config.toml
model = "sound classifier"
dataset = "short read English sentences (LibriTTS-R)"
train_examples = 26041
noise_aug = 0.01
n_mels = 40
hop_length = 160
input = "mfcc"
spec_augment = true
win_length = 400
targets = ["voice"]
num_classes = 2
arch = "conformer"
norm = "layernorm"
activation = "silu"
mlp_ratio = 4
head_dim = 48
fused_qkv = false
qk_norm = false
inner_norm = false
drop_path = 0.05
subsampling = 4
layers = 12
width = 160
positions = "sincos"
kernel_size = 15
mixing = "cutmix"
loss = "cross_entropy"
head_dropout = 0.2
init = "orthogonal"
residual_init = "none"
optimizer = "normuon"
muon_scale = "match_rms_adamw"
lr = 0.0027
momentum = 0.85
nesterov = true
orthogonalizer = "newton_schulz_5"
adamw_lr_other_params = 0.0019
grad_clip = 5.0
steps = 3900
batch_size = 48
epochs = 7.2
lr_schedule = "poly"
final_lr_fraction = 0.01
warmup_steps = 780
weight_decay = 0.2
adamw_weight_decay_other_params = 0.01
Rows from block 7 of a small sound classifier, named by matrix and row number. Rows with one number belong to one neuron. Each number is 128 + 24 x the weight over its row's rms, rounded and kept within 0 to 255. All counts start at 0. Numbers have three digits each. After the name is the row's rms in percent of the matrix's.
After each neuron's rows are labels from the 100 clips, of 14976, where the neuron reaches its highest value: "loudest" is the band of the loudest frequency at the time of the peak. Only what is clearly more common there than usual is listed. The data: short read English sentences (LibriTTS-R).
# fc1: second MLP up (model.blocks.7.mlp.fc1.weight, 640x160), inputs 108-159
# fc2: second MLP down (model.blocks.7.mlp.fc2.weight, 160x640, transposed), outputs 108-159

fc1.321 096:111135135147118126168108130173146113074152135119129112072124158150137127151153122126113095121099151095140133124154120156153156115146090141143116167142154103
fc2.321 089:136120148149119114124107105124089127191106149133168144152136108070111155139142138133135104125153124137109140177115107118132124151166124113136124108089115157
loudest: 4000 to 8000 Hz

fc1.141 104:159163105134129122110122135137158123164142115120140089130107140160128117153119176118115181106137125111059143099147120112152121135138120134097133108129089172
fc2.141 112:093073120143176117153147122084142116130120103129105142161144142113136098099131115141106098159115111167171102137127101108096147128122143105137140156135132111
loudest: 250 to 500 Hz

fc1.26 099:153150151135151126146159119083144155138161121125116137073091144139156158136134099126142129109138114137090129139097107159155124142121091117158082106088116154
fc2.26 098:113079102100133117129112125134144111107116116115152113123142119088147074139132148146125140127127165116166121117168142092125140122142173098084140145142159062
loudest: 250 to 500 Hz

fc1.515 108:126121160146053156115174087118177110134148168129142131126123154175116128092152123152125111056113140115167152088123084129156164107144098113085144080125109150
fc2.515 127:123164127109166123135071149141105149124118149155077135123097134101129139227107114121111114134160152127089087121132153109084171134142141102174094170123097099
loudest: 500 to 1000 Hz

fc1.66 105:110072134130112134102082104140115130108123110168108131144161116163163147150163142104135150116130166122115123132163103147145139176137151113132124162123126120
fc2.66 117:128169154130124099114158123142110139108123118092137169116099109117101107100127148127130091120141077165110120139081132128121153086095144157164146122149107109
loudest: 250 to 500 Hz

fc1.324 087:116136087160124160130118171132092132107143086108112126091102108132161098129100114144119112091148115110099138129143098129150147129130130148116106103126113117
fc2.324 074:125136157126144099113132073124158153118097131143121149174156117159138137141182150129137167151111134121160121117107157099120115140113126106130142163147157120
loudest: 250 to 500 Hz

fc1.372 101:168167130111130115112125143144083167158110130097117155121081161145135121131121130124132119139165148104136134115087117127111121099125131118115162133131147123
fc2.372 091:091089118146129127154143092122167075120139136175110111119162139123088124114144134133160143126094081144111144133144141113135115133120141142151113140118130136
loudest: 500 to 1000 Hz

fc1.542 103:110120122102153116089113098151145108125098151112130102123179128120109156102130089123107086099120171161162071105141133126131130181124136103138129092183127119
fc2.542 109:152123138127079131162159138096102124105156122202143136134084135148143135151138151139158159142079120103096146159106132111150125093143145146136155146109116158
loudest: 250 to 500 Hz

fc1.52 094:077105110165118150082154153168125121105117162120115129139149146162150144108129077109120116071118149143130102108160107118161111188155128127140107150157107106
fc2.52 087:150138124128121105165113115106124124148129094168123133116099117147085108145135177149125101121113111140105140179116103125130170078103121154131174114123131136
loudest: 4000 to 8000 Hz

fc1.77 102:174129109136144113150161098111116153092109105142168113118129097187123167118107135125124154135136095110148174111103096143157119151149104108109111144109139169
fc2.77 109:106138133079090165090117157132139141144098125109091146096135144065145103146127123136163129097108153124129115134139127123104100112097152137152112110151141039
loudest: 250 to 500 Hz

fc1.599 099:133135140128165132102193114151162147189121174122136131115120131149101118127128107150123126118163116104131152155143092134147080084132171126150149143118106122
fc2.599 093:120114105116093126155110145130140101082163100149132097165128147111148109147138143082123141155105142180154095106133154107123144176126137124092081149139127113
loudest: 500 to 1000 Hz

fc1.448 099:159111131133180072152149112125130156118140155146135145174075138120141137122118151148148128116139134131153114125113107121117126124142133111162134089149140119
fc2.448 096:114133115137117148129122089125094078125128113111097149104141140143160113135107089152135150135125152130105138115172159139128115150112118152106126150141118127
loudest: 500 to 1000 Hz

fc1.623 099:142148130128160132160105137087131167171133096129055097133149165128117100159134124157082108100093083134099139152123132114108139118105127091095125137119180140
fc2.623 093:118130122117151116084163126162161104118136141137162183117092110116138148095093152121165097136148154150112135135125078142134109124137117155138107125110077086
loudest: 250 to 500 Hz

fc1.467 106:142125128093158141103120110166129126109165112149133156143118173105121112151127096108102100108161135095129134093158163134137106122152104174127132166143134100
fc2.467 106:128130139144104096131152111122134113135161140103126110092117062147124174119129176132141129124092098128127126187129093129157128139128145072157122104131135182
loudest: 4000 to 8000 Hz; 2000 to 4000 Hz

fc1.376 095:115125121127147132145097114131105128115079122119123153166137117171148066156112157136113111170109148119120162125131154105167145099098097132094135158116063104
fc2.376 098:135129143099126117105156135137119109113156136137145112118120112123096144097123101109125134104124127128146113106132119129075089156161166168154109115174189116
loudest: 500 to 1000 Hz

fc1.545 113:144128116160126123098141132115115099110079106135127148174139122121110125087107141158121136157124188121122152105128117122146084100120123109116138148152082109
fc2.545 124:129121130134142131156093130099124162110187128143094119118149128138145129160164146112112141123129046125156097138162108107126160166107093141160139116165136161
loudest: 4000 to 8000 Hz