{"model": "sound classifier", "train_examples": 26041, "num_classes": 2, "activation": "silu", "inner_norm": false, "drop_path": 0.05, "positions": "sincos", "mixing": "cutmix", "head_dropout": 0.2, "residual_init": "none", "muon_scale": "match_rms_adamw", "momentum": 0.85, "grad_clip": 5.0, "weight_decay": 0.2}
Rows from block 3, named by matrix and row number. Each number is 500 + 50 x the weight over its row's rms, rounded and kept within 0 to 999. All counts start at 0. Numbers have three digits each. After the name is the row's rms in percent of the matrix's.
# pw2: conv module project (model.blocks.3.conv.pw2.weight, 160x160), inputs 54-107
pw2.0 095:544500545535441459483448551461474368511475502466495490555545537482531518582503427545448564484494525460421601513523518470548443505472498572444432530477580544439535
pw2.1 101:540509583534566499537600400447409489448496563432490537592444482596493551504574419508531489405423501578494484561509400504547598487483517500542529460425508540493460
pw2.2 103:477546557572492508558413503488409462504552476501449495535549582511549506491465593466521457555580510467527452509496504450415434528427392522520483510539567526476516
pw2.3 099:421523445543548427566597447476591498519487445541485431447523515499483567549451411437458567510499540414503506472463403534535474462460523469388358567562408497555545
pw2.4 107:469531502476532507521514402506618492583465463435526411448435544478535498544447534536515513489496564621512397495458476452465583496463524422492530448492506428442559
pw2.5 103:459528433561476518528548626543506439550432446568530455547478570450611543486471407534498475498473469456458565450582435503465482477515505444566592547516423575582525
pw2.6 101:502440489586436548516503472460478536604485585552500442401515434486471552479433427561484475494526543429533486490522481454479519453527476544518479525471437484503543
pw2.7 100:514466555481490456578567462469474466516483458454426479485530471505576481515452515502501445504526460417477511539497491472548412504456428537627538440628490514441496
pw2.8 103:428540531556480587528481503644604532480501508458564421543486474437438419544450542375468509528520489497474518441496440513439530481518548579492514550430516485452559
pw2.9 100:504582547491472534602496500393489451467495580436542488480488457428544396443568404537544479493399468555496509401453496539561488453531467469527488495480509417423513
pw2.10 095:472539607491468431571481487497549507537521568408466494530490509470485507549489476420502498562513391553488470578481454535483498522443420471511582517514402478480541
pw2.11 098:547519509471532409457544531531511489475476466495481479513644609578531471504514446582463565571474569422517455566477593448491469453571467414566486548486382451433494
pw2.12 110:540508412393548503532457497495570514506533495535529514440476473549590533516525489505523512486456403463584467436517460463519442503495540529531557468511547485551495
pw2.13 092:463499501471505500468508557510470442462558553521465539390527480470451562514523476362450640559500407408474574464489596444515567524525573534433484530603564543505522
pw2.14 094:477492531522524480504484561448530487511491625523462502491495482524497467403558478564515600544577436504480500441499446541512457467517511374418585452475550431572487
pw2.15 092:435574507501502578503523550435560528504538519535418507491531434518477427514558466457443519435514504517491521580584362530545417466453541509557487464495535475512486
pw2.16 107:518452535474480474443474548462510516597522537546526465561378492572547501544482529443462503606561414586505369571508542534495439407488535581510542454551546416486488
pw2.17 100:535443496520542517483535443457529615524479645574459477405484620416488514583549525448535455537464486538507534518439508461432491526516497492480451572504480483477464
pw2.18 105:571469464532592494628495504477574511551519514428486490530569434529477565463532477384496479439524530424490442463524571353604548403450545514477475559502438526483498
pw2.19 102:426503513523514482468487452573548538536489517541502482474414519508525550498536528462560542569514557530480539513499513533489526444505512511444461411414494460509429
pw2.20 104:585629507412461564475589491508467495599491536413543470542513467513486513537463462497514381428508558559491436551473580495523476486517488540508478554533542452489570
pw2.21 103:531472478566510405410441529511506529505549538481556576550426444467458559593519591408485489525487437480439427499503558450536472576539568600523501520434428579526501
pw2.22 095:564515503570505407450573501561447536457541551447548447448418539443528522545464477535545408459552527442489575537426443461474483579523535470447492496502507496469404
pw2.23 095:467466482524528490436467555494491536519479430493518570491537491456547459491530559433436429538475480451544485441506474512431439611460501506510404472433482476587488
pw2.24 104:586536475420565501424596587525540569457539576504469471536517470583465551515478493465519621471474531539645490457511461486432462499596490511522438361472437455579433
pw2.25 097:587484448419416438631526443492539486500529476582467527417549454573523532478583581539524469501586434538544557570539494449532462578507556466525509471507436518533529
pw2.26 096:463452480520470559538518407449481475420604499484562542500518495436449555543478459546473460499507589553555469444446564451423458460514472567374531447595568476402512
pw2.27 097:533500542452500468358421577498580512475505444465505443500467464459455543546565477535538506490510543430543511533487461463498509554489647390519550520544572391498501
pw2.28 100:507495426562486527530482510511501516522453541507487435524517544473529432543542463472484399499484504482493439448353506444592532483456395439503536523453556463498461
pw2.29 107:513450480552523563415512517459534533549509447482491470546491536505350581474518416466505493487477488588452526463540490534531570525497465501550572436499503503563533
pw2.30 102:490482463407576558541420506562472467522577504545470612516482469451517461515514448507519514520565536509550501496502508516504525472470429480484552495461511564542538
pw2.31 098:383470499523584543427534502549420490428447567459536561471552444488509478492505446479499512514560430538474487532528588531559541530517475465552531531553568415432514
pw2.32 105:469495576493555500602500454513515533586476540505492417535473512490565468459564479462496563435495504568516500475450584445456438577585511414547530492526519589443592
pw2.33 097:452499389536444463433525420511447489490497392571547558453449448379464491492548477454497541530543557411503497495482579496438353378456452546528581418618529535537509
pw2.34 096:478506540557492501526466403551543522490488515496458477523419414529549471455560413569418528487531494472551454505486488462512505468451374443505403475494502513465545
pw2.35 090:532509523555505440494465539451459537424495395523502512546501543510578627592396538413540509465490484481511514513506503443603518481533605541453581475494447474548441
pw2.36 099:503531498511568489551568526596469505500563424419479538530556502476505464357448422663566476564480513523506480495524438416553469536513453443563529412425441503536578
pw2.37 095:456494442567425522491552481581532460569467512549432508575480536512546532564448541395368534512509492544518496510463533456492524509539412623465540447422474574474469
pw2.38 104:493501483481485511529398503503400562537538498442395493543539489423527524500424490496587540437525430508399496591455501528503471448451442469536465454531474525544573
pw2.39 100:498582482471563507458521466591511492517568516499521592538528579469478513496533432486480511505555487456463560541378509534491545449520501501597502487450530536554478
pw2.40 096:445520529488452531478591503463429445546434530522459500558361464537409488493571493492506484490545498442471549458493458563528539512426467538536492538555466519489503
pw2.41 105:507454549382470542446565481445479499472518469527436511497532512513502464543504566538493414527507501468417499479449574540508529545562453520491577493498486563486503
pw2.42 096:534503563595489561529454519499490455519465429440481488464402504445446550495573498457520539541475489543448469571406478435499431518499403427601398535492459541491533
pw2.43 100:469492548484525521502573569515528543362505552450444521497430519511459531481376529518477471429410494490548603480503550505412593435450469481556570516532587480485510
pw2.44 104:532580562467557551523485473462546441474502538557412450426487489390516483463428418511543558453434490468483510526489521508438501472422455528515472483493572442640558
pw2.45 093:454504508392416525504477518531538549457470495466583552507470504508465474509562460556535433560500454554481575422576472526505400489530518518496470480555538531429491
pw2.46 103:554565409458633373520510448462429553436447424486457455520566574440513513457485499531568456605502538517447486509505488511553550473550488554495473513485553522553506
pw2.47 096:547448647473641418449521496544510556509492625502513536462549575437501597430468553454442401494479493547502536460503485570554509475493400457442462554532604446447488
pw2.48 099:472525648460510473479452595506566442505551573507516381481511500541517463525477539484445485537480545597503526552502587486528504532503533581539593517486398521498491
pw2.49 092:457420490588545543491412450470536507513506572484546471459573563469501549505458535587450544382442430422490553578445565521526599566478582537452421420503510559606478
pw2.50 104:403481475457548437362520493392555529592486495521497590535501490544518467511432484507532622549514420599447563545447518472531505515493489511568667481549546402616500
pw2.51 095:579458434532503529598534540474548505450514442474483539400506472502526462604459457516492459486486453602509495452397450559416512400567480553428493530508418567515447
pw2.52 101:480377530463489452448468567501474545572562455603368572537519455468452628522515587487497453450466468545567494498498513477538479511431513475480479570502515486444536
pw2.53 097:500509508467493403488521486526529500552496575529348555500522477405606502431508393469518506476514484495484509546531507500450475486509673555480546526386500532477417
pw2.54 101:504613534450628518504373501522584506391478585475515519506390497550483429534471552504479501474485514450530521494568574511542469442443484406505419347495529549493472
pw2.55 096:472511443495455565512515411504585497464537463589523574484465580563479557534512546534545530514539543572568569565437529530508522452537518513542533521546435516501508
pw2.56 100:413484488567475512488418458460474571513472509426537466547565538571461486497452502554484524565497605539495530542480489500572508522498519480439498461500545593437450
pw2.57 110:524550527488534538530544533627407444565514545499471527439448442506514480497494508562542516529521490616452512465443447501509564513470481610498488499546487484520550
pw2.58 103:551442528523489545541524464531580465493468473423494333521476485519535599529556501556563586534474442592476421476500560552535549412518497431437526531532464517512505
pw2.59 099:464495492547512460507384537468535467432484495473475527553556538441495520449476416406463527493531598584544455509483406531570607493485547617429573532493505483532480
pw2.60 104:474438545518500454439424459544420604504570472555527527619523447530458498511535574510456483536441534503541449398453554468610501558485545439537505495467465510435586
pw2.61 101:435456460501468578492552584418588516449641513552545402517489526565485494478494494542528515547432397358464540504421459551444583485400541601491519497549479499424509
pw2.62 092:495472553420460432564527406556561484469470536615454494547509453487443577502499493472523532402569568511486504459546606450526467559504470607494527536549535478476525
pw2.63 098:517555589477599515506562460556479537486500467490492510549475548453443453513582537502532555537524489512530522508513505411468475623627523542392472516496568529500502
pw2.64 102:430450462444473526529512556491384476487504551457459495474441459475605457494512497493460473512457521526523515566526523422566489575525572457576485436526523520537451
pw2.65 106:489500435538528497500464529444608460424365490470394503429401460538513533480523531512542427493538548454448457477447587502497571560560533447488515467515541609553514
pw2.66 095:446459497459485419488575513506396530531391506486487388548488462517505448452467494512534484549554484467473533525499505581472502444504497534542494482471453495542549
pw2.67 098:495439555476470535601495429460419482536554488467564535571579504504558416591462597481499547380434516424545508497580478477442554533510513415516578468466454418452506
pw2.68 087:474526501524513510564605545463482541487559514482575497505431566499497533539464579569569381524550502433534467456612467523531651509496492497476530469529567499529450
pw2.69 103:529531478436479405450545598453519543483449467533480469524488538447463564528411468607432534641484533484485629517537432494542535537572500545493484451472495447573530
pw2.70 102:518424547535461474443509508574497599559539541470488585521487473459551473523562545498524542499461548606503585535424504482458510499515536462520436452603517434442570
pw2.71 104:423517590527534486492404472474480571489503475423536453541489474475520513457517461517437557431517592442522441421468453404414496445508450525503527461563480542437533
pw2.72 096:517496458498631483601439487491542536464584535450539542450461529544525508507474506522388443474457561501472426572491451548528461572530463522396416466581491538494519
pw2.73 103:502563507495530593461459501551466550553498488439473534502531491568481478505519471434591461555487527474527571534446485459485455508419543465509483397448434456489526
pw2.74 095:578457520544473496506535367468513550518510518495498469503462501533547551442525515519490505445531510521505569530546522489466538484502511480556477539611470553535466
pw2.75 095:485479456483504484458501430502523521476510544554499527551506508604587437462506554564386469447514514437525449554418485499579522550440643503400540474514519548493609
pw2.76 109:515475490563518550539637532559507542553495504496455532438551496539440481437518423501490493507510479505489616436506416499529459470444488489513529472400555549563477
pw2.77 094:521525551492503528439556522405463569509490525488539486540442455445472463614570507532496544431474498513475393504453474517514517480523442451470499501530530592498491
pw2.78 096:578496424518449532528499554471446436522532416463484550484508493514556454569550484485433582540468569511451561490506482459455533465513429485468477414524461526466517
pw2.79 100:631513468379504459522543345443470512456466464563498548514408493469502554495444448510407481579583502393505509576507630476507524460500470498477411524529453490494470
pw2.80 093:532469444532381462501436529472537447444433453472484525500629460458585481543483518429532581506548530487464624516470462555572450542530526528503477457389525549397477
pw2.81 094:491499498477435416466483564533511401493542505528516558503504446602555545525519450436543487536571408448493484436451454499457547607503419514426566535490573531502464
pw2.82 107:401459521442530516493487533570602481406588488535554457455528565436493456511557504478463418437492468518482512605491528521521547514556514500553499521429467520471561
pw2.83 095:449553412476491469449511471425495346460407539570517413533513545552492444486569441532595529494494499460599472552515392535457454504528521413444630469470487434502496
pw2.84 096:527462537518490399547396481459467428541508510492521545550496609431398483523509435396438517455480473521478512467506503567509513533591555462543470427433427496453594
pw2.85 103:475451528450546507521448545461499550577425534574452502551456529468451560431490501422521557453587517432539495501562455525473525591443588573490416471581553503573451
pw2.86 106:536457502509498466613602442508471482463487542537501450490527593425404494501513529536482393557531575544559496490485548503474450372492520500494483528391532577464581
pw2.87 107:488553452503527457539536415499562559513479540579480573573532466466518450561456507527449426549437571582511489442499417449502438626375436550501471440578454555502467
pw2.88 100:462542477488489544392471463492525500575483460520433488571513460465370476569490483534562505512465490536380532475538462500558424551539615491586552504501486429470513
pw2.89 095:525429427537512453423564461463493470425596500471527524546530438500560560485564540583463563557486466507467569416464493487606481510594521479476415458499454475462572
pw2.90 096:525510565522559492475464537495496431468449429475533611408502538539481546511483598448491481544519459595526508550483501566397479503535623532409538473482491541367583
pw2.91 097:570480591426451394600518536553423461542434525448498468513497430585528508554473518471434525552464511508564521490444373544481471495549459547574500545457447513516454
pw2.92 109:401533484493505475540489413471459437531416451432453578482512528505515463569512421541546504499395451501551480519556435421512458478537368477478442541513508477463456
pw2.93 095:526454466495548575559455617525538604492502492417426500557526510439556413518463455503508522517449432566492472502587535483580574519560575489601538528453450430524373
pw2.94 101:543518437556465551552451414391624578509483517517426465432399517537503505518454462436474452471536532408492483457538514513482574535561530528581475546491453499491528
pw2.95 098:526594464466579545470574537456527487346446556558559514536447482398429592559549546470514646500455525470489488531453498414472461562479537457478467508444483507435503
pw2.96 097:525496540465553495508449541569489563497476483539467545533567524549570499514460477564504553556519554440398469498562504527407590513491414445435548541546488504527534
pw2.97 091:468501550557511536511500565461548494464484497439493482518498528606521547590523488519450473489417437536540447440401510547543495513542449487464513488473557477547415
pw2.98 095:570589519486490441475544552431470550552545509520450572557462576528501501511564498445577461477482645518536452493476444507581458432568528552483506436477449475490595
pw2.99 103:506534492505569495481427529572461489474492453458487436543509453568590508640478384459540432608499529483506512480502461506450552572479568533502488538519497568569446
pw2.100 112:566458552530531463439477598479540440479473505549566395487507517545446470435529501506473511336519521473462446565465492437496491532405382542486486500538527482542530
pw2.101 089:549556468458427553481472549463338502518421538520558402532476513498467525382577511456499448495420499482489390538533510473503536508525483422451520568525495515531476
pw2.102 103:419533517529440391542534495476429505433502527399545524524507465560405536519494498457505492469500547630443510570610519493497511447492462488639452459531554471611515
pw2.103 095:497594473475545528497473563504492469500421425569541469509558408491513550517457605450523546509457510461513480523474515511356526436553557462522524405461544558462467
pw2.104 104:507576329541496596452474497554550450547448495512524521449470481525542570527548570520450557539502447579489611463511586542460506551474536453560541448572462435468543
pw2.105 099:484583541563525508481543513535475474453512556571394474520525549494458477579463497555486409556622543555590517542484426587507503542416458504525494493525492470507431
pw2.106 107:552456430533523447525504499494565462469505413363536413454498515458422565514503457519524578570495565586529532480585452518401460526526520524515404509567506548516450
pw2.107 105:520515550511505418544463482504435533463495492517461391528473424522564421522480493520564467464592495501499693464416536485538472524513475400515466558564515500523511
pw2.108 106:534493382525532428545520568543559442482450554541473554478507474494468590474552552466412486512541584492393542596492483482457548506539555454561447461465511509470541
pw2.109 103:499451556531401441444581505562550498493479482484506593405501538514458439467464507563540437614460575555527395498450545525501510567520644466567466412486514547524543
pw2.110 102:500526481405605419516556486444506469529579527525476480439476521536503477498496504429511482495528453600449496519462473455555558535473456531524451476395567473571432
pw2.111 096:555473584443495449470508493540435484522470417477371419500467465416519471496527476504531557415472505599491458485405545532572525547545516501470472465564448533438447
pw2.112 101:501467491436553522538513484507570562523503405491539445476544391512429550554543450441473479477459577527536455606448540483526446462441519474528562514442436493625464
pw2.113 095:583521515563480472521514600480475579557465542495489479419530417529485458525561511590531535513494519499569486448526570557547559568494506520464457367501431580454515
pw2.114 109:484535583532523501479538482569501461419414523528370570543469443364452411501523520501463490498408472458542545503513532502571472453468535578527584447499519420572468
pw2.115 102:493494569422557453504440443502401461449454488546656514521493643558504473407535470475560546496504473409517490573464434407492476543431561482513561462470523466455495
pw2.116 101:480393443521497523521512533459481488514521608427498504505465526478500538517409547535532498526497466551531444464416439439495544506499453526481465590538485451472453
pw2.117 096:473408519517447534517533488521554477500462492449407547586485533646488456438519532461494459561520453513540489558543515401483536491579448531501526479391521462524576
pw2.118 099:497532513398504551524544412531558516445405502537460446472567433450527532455519451515478406521463498440558423481518465476514478558535466461563431413495503471573552
pw2.119 106:462518411383429458476468437520554410559521537528498458454399498433456508440534446582466496450539577447655501508495502475553467516511552421444592464412522523481456
pw2.120 100:459574533581441484456496474542472609489506512533467489480477586607557509499489548449479582439532607399440468407435493483514401526482414494542471613493494575424542
pw2.121 095:504464458497516554591584510413413533588434522510419472464520453511517516499425420524488406517522465548574591482559523472517520435424544451457461529520537544421484
pw2.122 112:503433485554568476538556510483573466492582468587530463431445484478482487523508453446534521596430543527510470529562481484482611579443505491488520545498549454465440
pw2.123 097:461569564446502529517563454500481502527484530491536481494488566492552549452549574566531453567520515622493402520394518510503465502451549508540471448507517515435502
pw2.124 101:470492410469517394467508514451473470540491555468489443451489555461520466580543497491500480511578469571569529460572562530471476418442487487561635528412466453443558
pw2.125 108:470478467427446452442425515474463534520375501500499471545457549482619542537462544493452509475539552542514528449513556531578521600457540470543529520484380507401512
pw2.126 098:456527526515431424571504500511503531538436505425509575503510524516480470422460483523537490545531420569525535508524524398563486530528490444338514462562431417462442
pw2.127 095:452437551592466490521393528466464458523517567436474603432574406554523592479463548451505510479455526591483546438554512558496423490485449497570537385461414518543452
pw2.128 107:517489494520412465490478534439444517493582427495599488530507469522580496494468470375466542504581552428470547563495540482420565504573634512469495496467470503431463
pw2.129 096:595442497465544511495516513495566418517516492466535587493524465476546516455589549527413493463547437479571492547376508492465512531520489505449499530503479512483465
pw2.130 099:523478505491403550456513447470478560433475492465431373493471422454551508478439535487444501524512495442482516513420499466518604514471552394514566597548460621475583
pw2.131 103:495491467529444514479534485526457572509501488505451562485536622457452549483529554528529521498462458484520449501477442430526617414514434471644507508580512558518444
pw2.132 098:443501514446509498592484530481509502481656541448522453493546467423506528477485600504606440554421543442489489538420490507522551590612531551563523432491546449504498
pw2.133 097:408386599551435468505595429474479480454530470499549549460552491457514472560636537478457451509511553468437461424555572463452563520494528439457500545465527580534465
pw2.134 092:438472509469474522440521550441423463496462578447573566464448505520583550556402449546530624524551562593592550586541479449535491464447435430526557513496553529517536
pw2.135 096:653526536488417475459460503507626438481513523434480505517501438559562480490490510522469517544495489592482548481483497539466466444465483532497430491544552452570588
pw2.136 092:455515545503572440549450494534508467546492460571488587525538474508525496529568481610475478522511426619565577526428552509444523497459596483542460536467531529521380
pw2.137 098:423446455567489477552507528520419554455505550494501464465442527572458428409520411477472469523449559466534480452489448518546515529547370530463493391504471448511522
pw2.138 110:639508416537413416597491473478509497545525586464567527519459532539426557462499464516511487491481481459505517431550555440470586457428499433480472413530450549540502
pw2.139 102:530495447542536557465559520425475521495564505500557522485464527453562432452424498460518474549476512668500546516483472483528508470514510442491518430469534548565512
pw2.140 096:546537646543541522498496537595551577568499521518597503381525465475414497499582488497534461527423491477527524458536501539537523496571413551490521516485502573534522
pw2.141 105:452502502526512507580545491524549575608498560490475463531493521439482539525626504440504515521471588464464546458508529563492433568569585548488463481461537475521515
pw2.142 101:542535474494442490542529442547498502500460444568547512529547458511551388600550549473539499470565455470480453550482545550493494443480403513518522465507507490451601
pw2.143 101:540576512520462495538537475528445454545454543421501494472517543489484448460474570574425577469409514507443576555578417507485552442502481591438509520523507508490506
pw2.144 097:414499489431460487554499520451530479514444538488412486496498519526490627462540534467502487487515541475441443452437473582516434550458482441472511512410613565405483
pw2.145 115:548529536525481432435669443571466421532477483501563505507576502577540524469479457454532445538545407516494487531479472442487574499458392461484501395497465486580506
pw2.146 102:540459524482468526427442509586587439449567449549474457492444572456500473516459486474413533447462447455492516453453447454392424580450550467543583493534565551541482
pw2.147 102:451469440417535383532506489487588624484521534616577502502548431431440525559482530496554514459482482490476506599481515478491501522529473482491452463506495594385471
pw2.148 107:487479528457521468562490546490565618436491503459541483479480507451543462467538508479522467641541410536473537500474566490461516486508520520465525484477522477645510
pw2.149 101:504551464455437599551463452570447592497462527441512471512527559494512544559507465488491580400485504485583526482532445424474472499490480514409482421373540538533449
pw2.150 099:462430500565432591488639492470484537607478515565566600387525494543505523600410476505495495457532560527502469440529498539425386546554566516539435497534477515472493
pw2.151 099:385556465485521506544600566622472520415559519394465574483544551557598517516487556570486514484472597443532456460528587517470454491521566529400514532508439543504597
pw2.152 098:434475499534485522521493489474412510562573548577442489478570376447503500537508452516472516418396541491517416561530498528519495488559455555540487554515505549494554
pw2.153 097:527537535510468563513385447445479547478488512517469470469513404445507583517520441562443553477572488446468499495467539540478493520469450560644520460482453458388469
pw2.154 104:515444462551440499562449485485600489456546434523497506511491461490503523476470477547465563530437487480507470480501464537529528521454474515528531479461472457475521
pw2.155 095:560546429413487449525424547511519594522463459415491510595493494541527522599582437535457527515521530434492432449502380496516468463370539529465468482453537446439548
pw2.156 091:467537479498578539453411430466506534534498494611469523490537486536396540552387537557552470435559402522461479384513439467509543280553412553568496445505420439528546
pw2.157 101:526493516427483448539535528488631553511494527520505507608459549420413465511530486394521538493538565468506579576420436577535493492477474506489602562565487511566492
pw2.158 102:574498437544500530635553427486433447499504533490515588548461605502493466450453579560512563441472390368406410515471459501596437397533453522546450538495543491509487
pw2.159 107:572498451546582438481468474569466472424455469541544456496486528481411486619615539525564501452548452411396426463484606527488467621477563468517497479447515594548575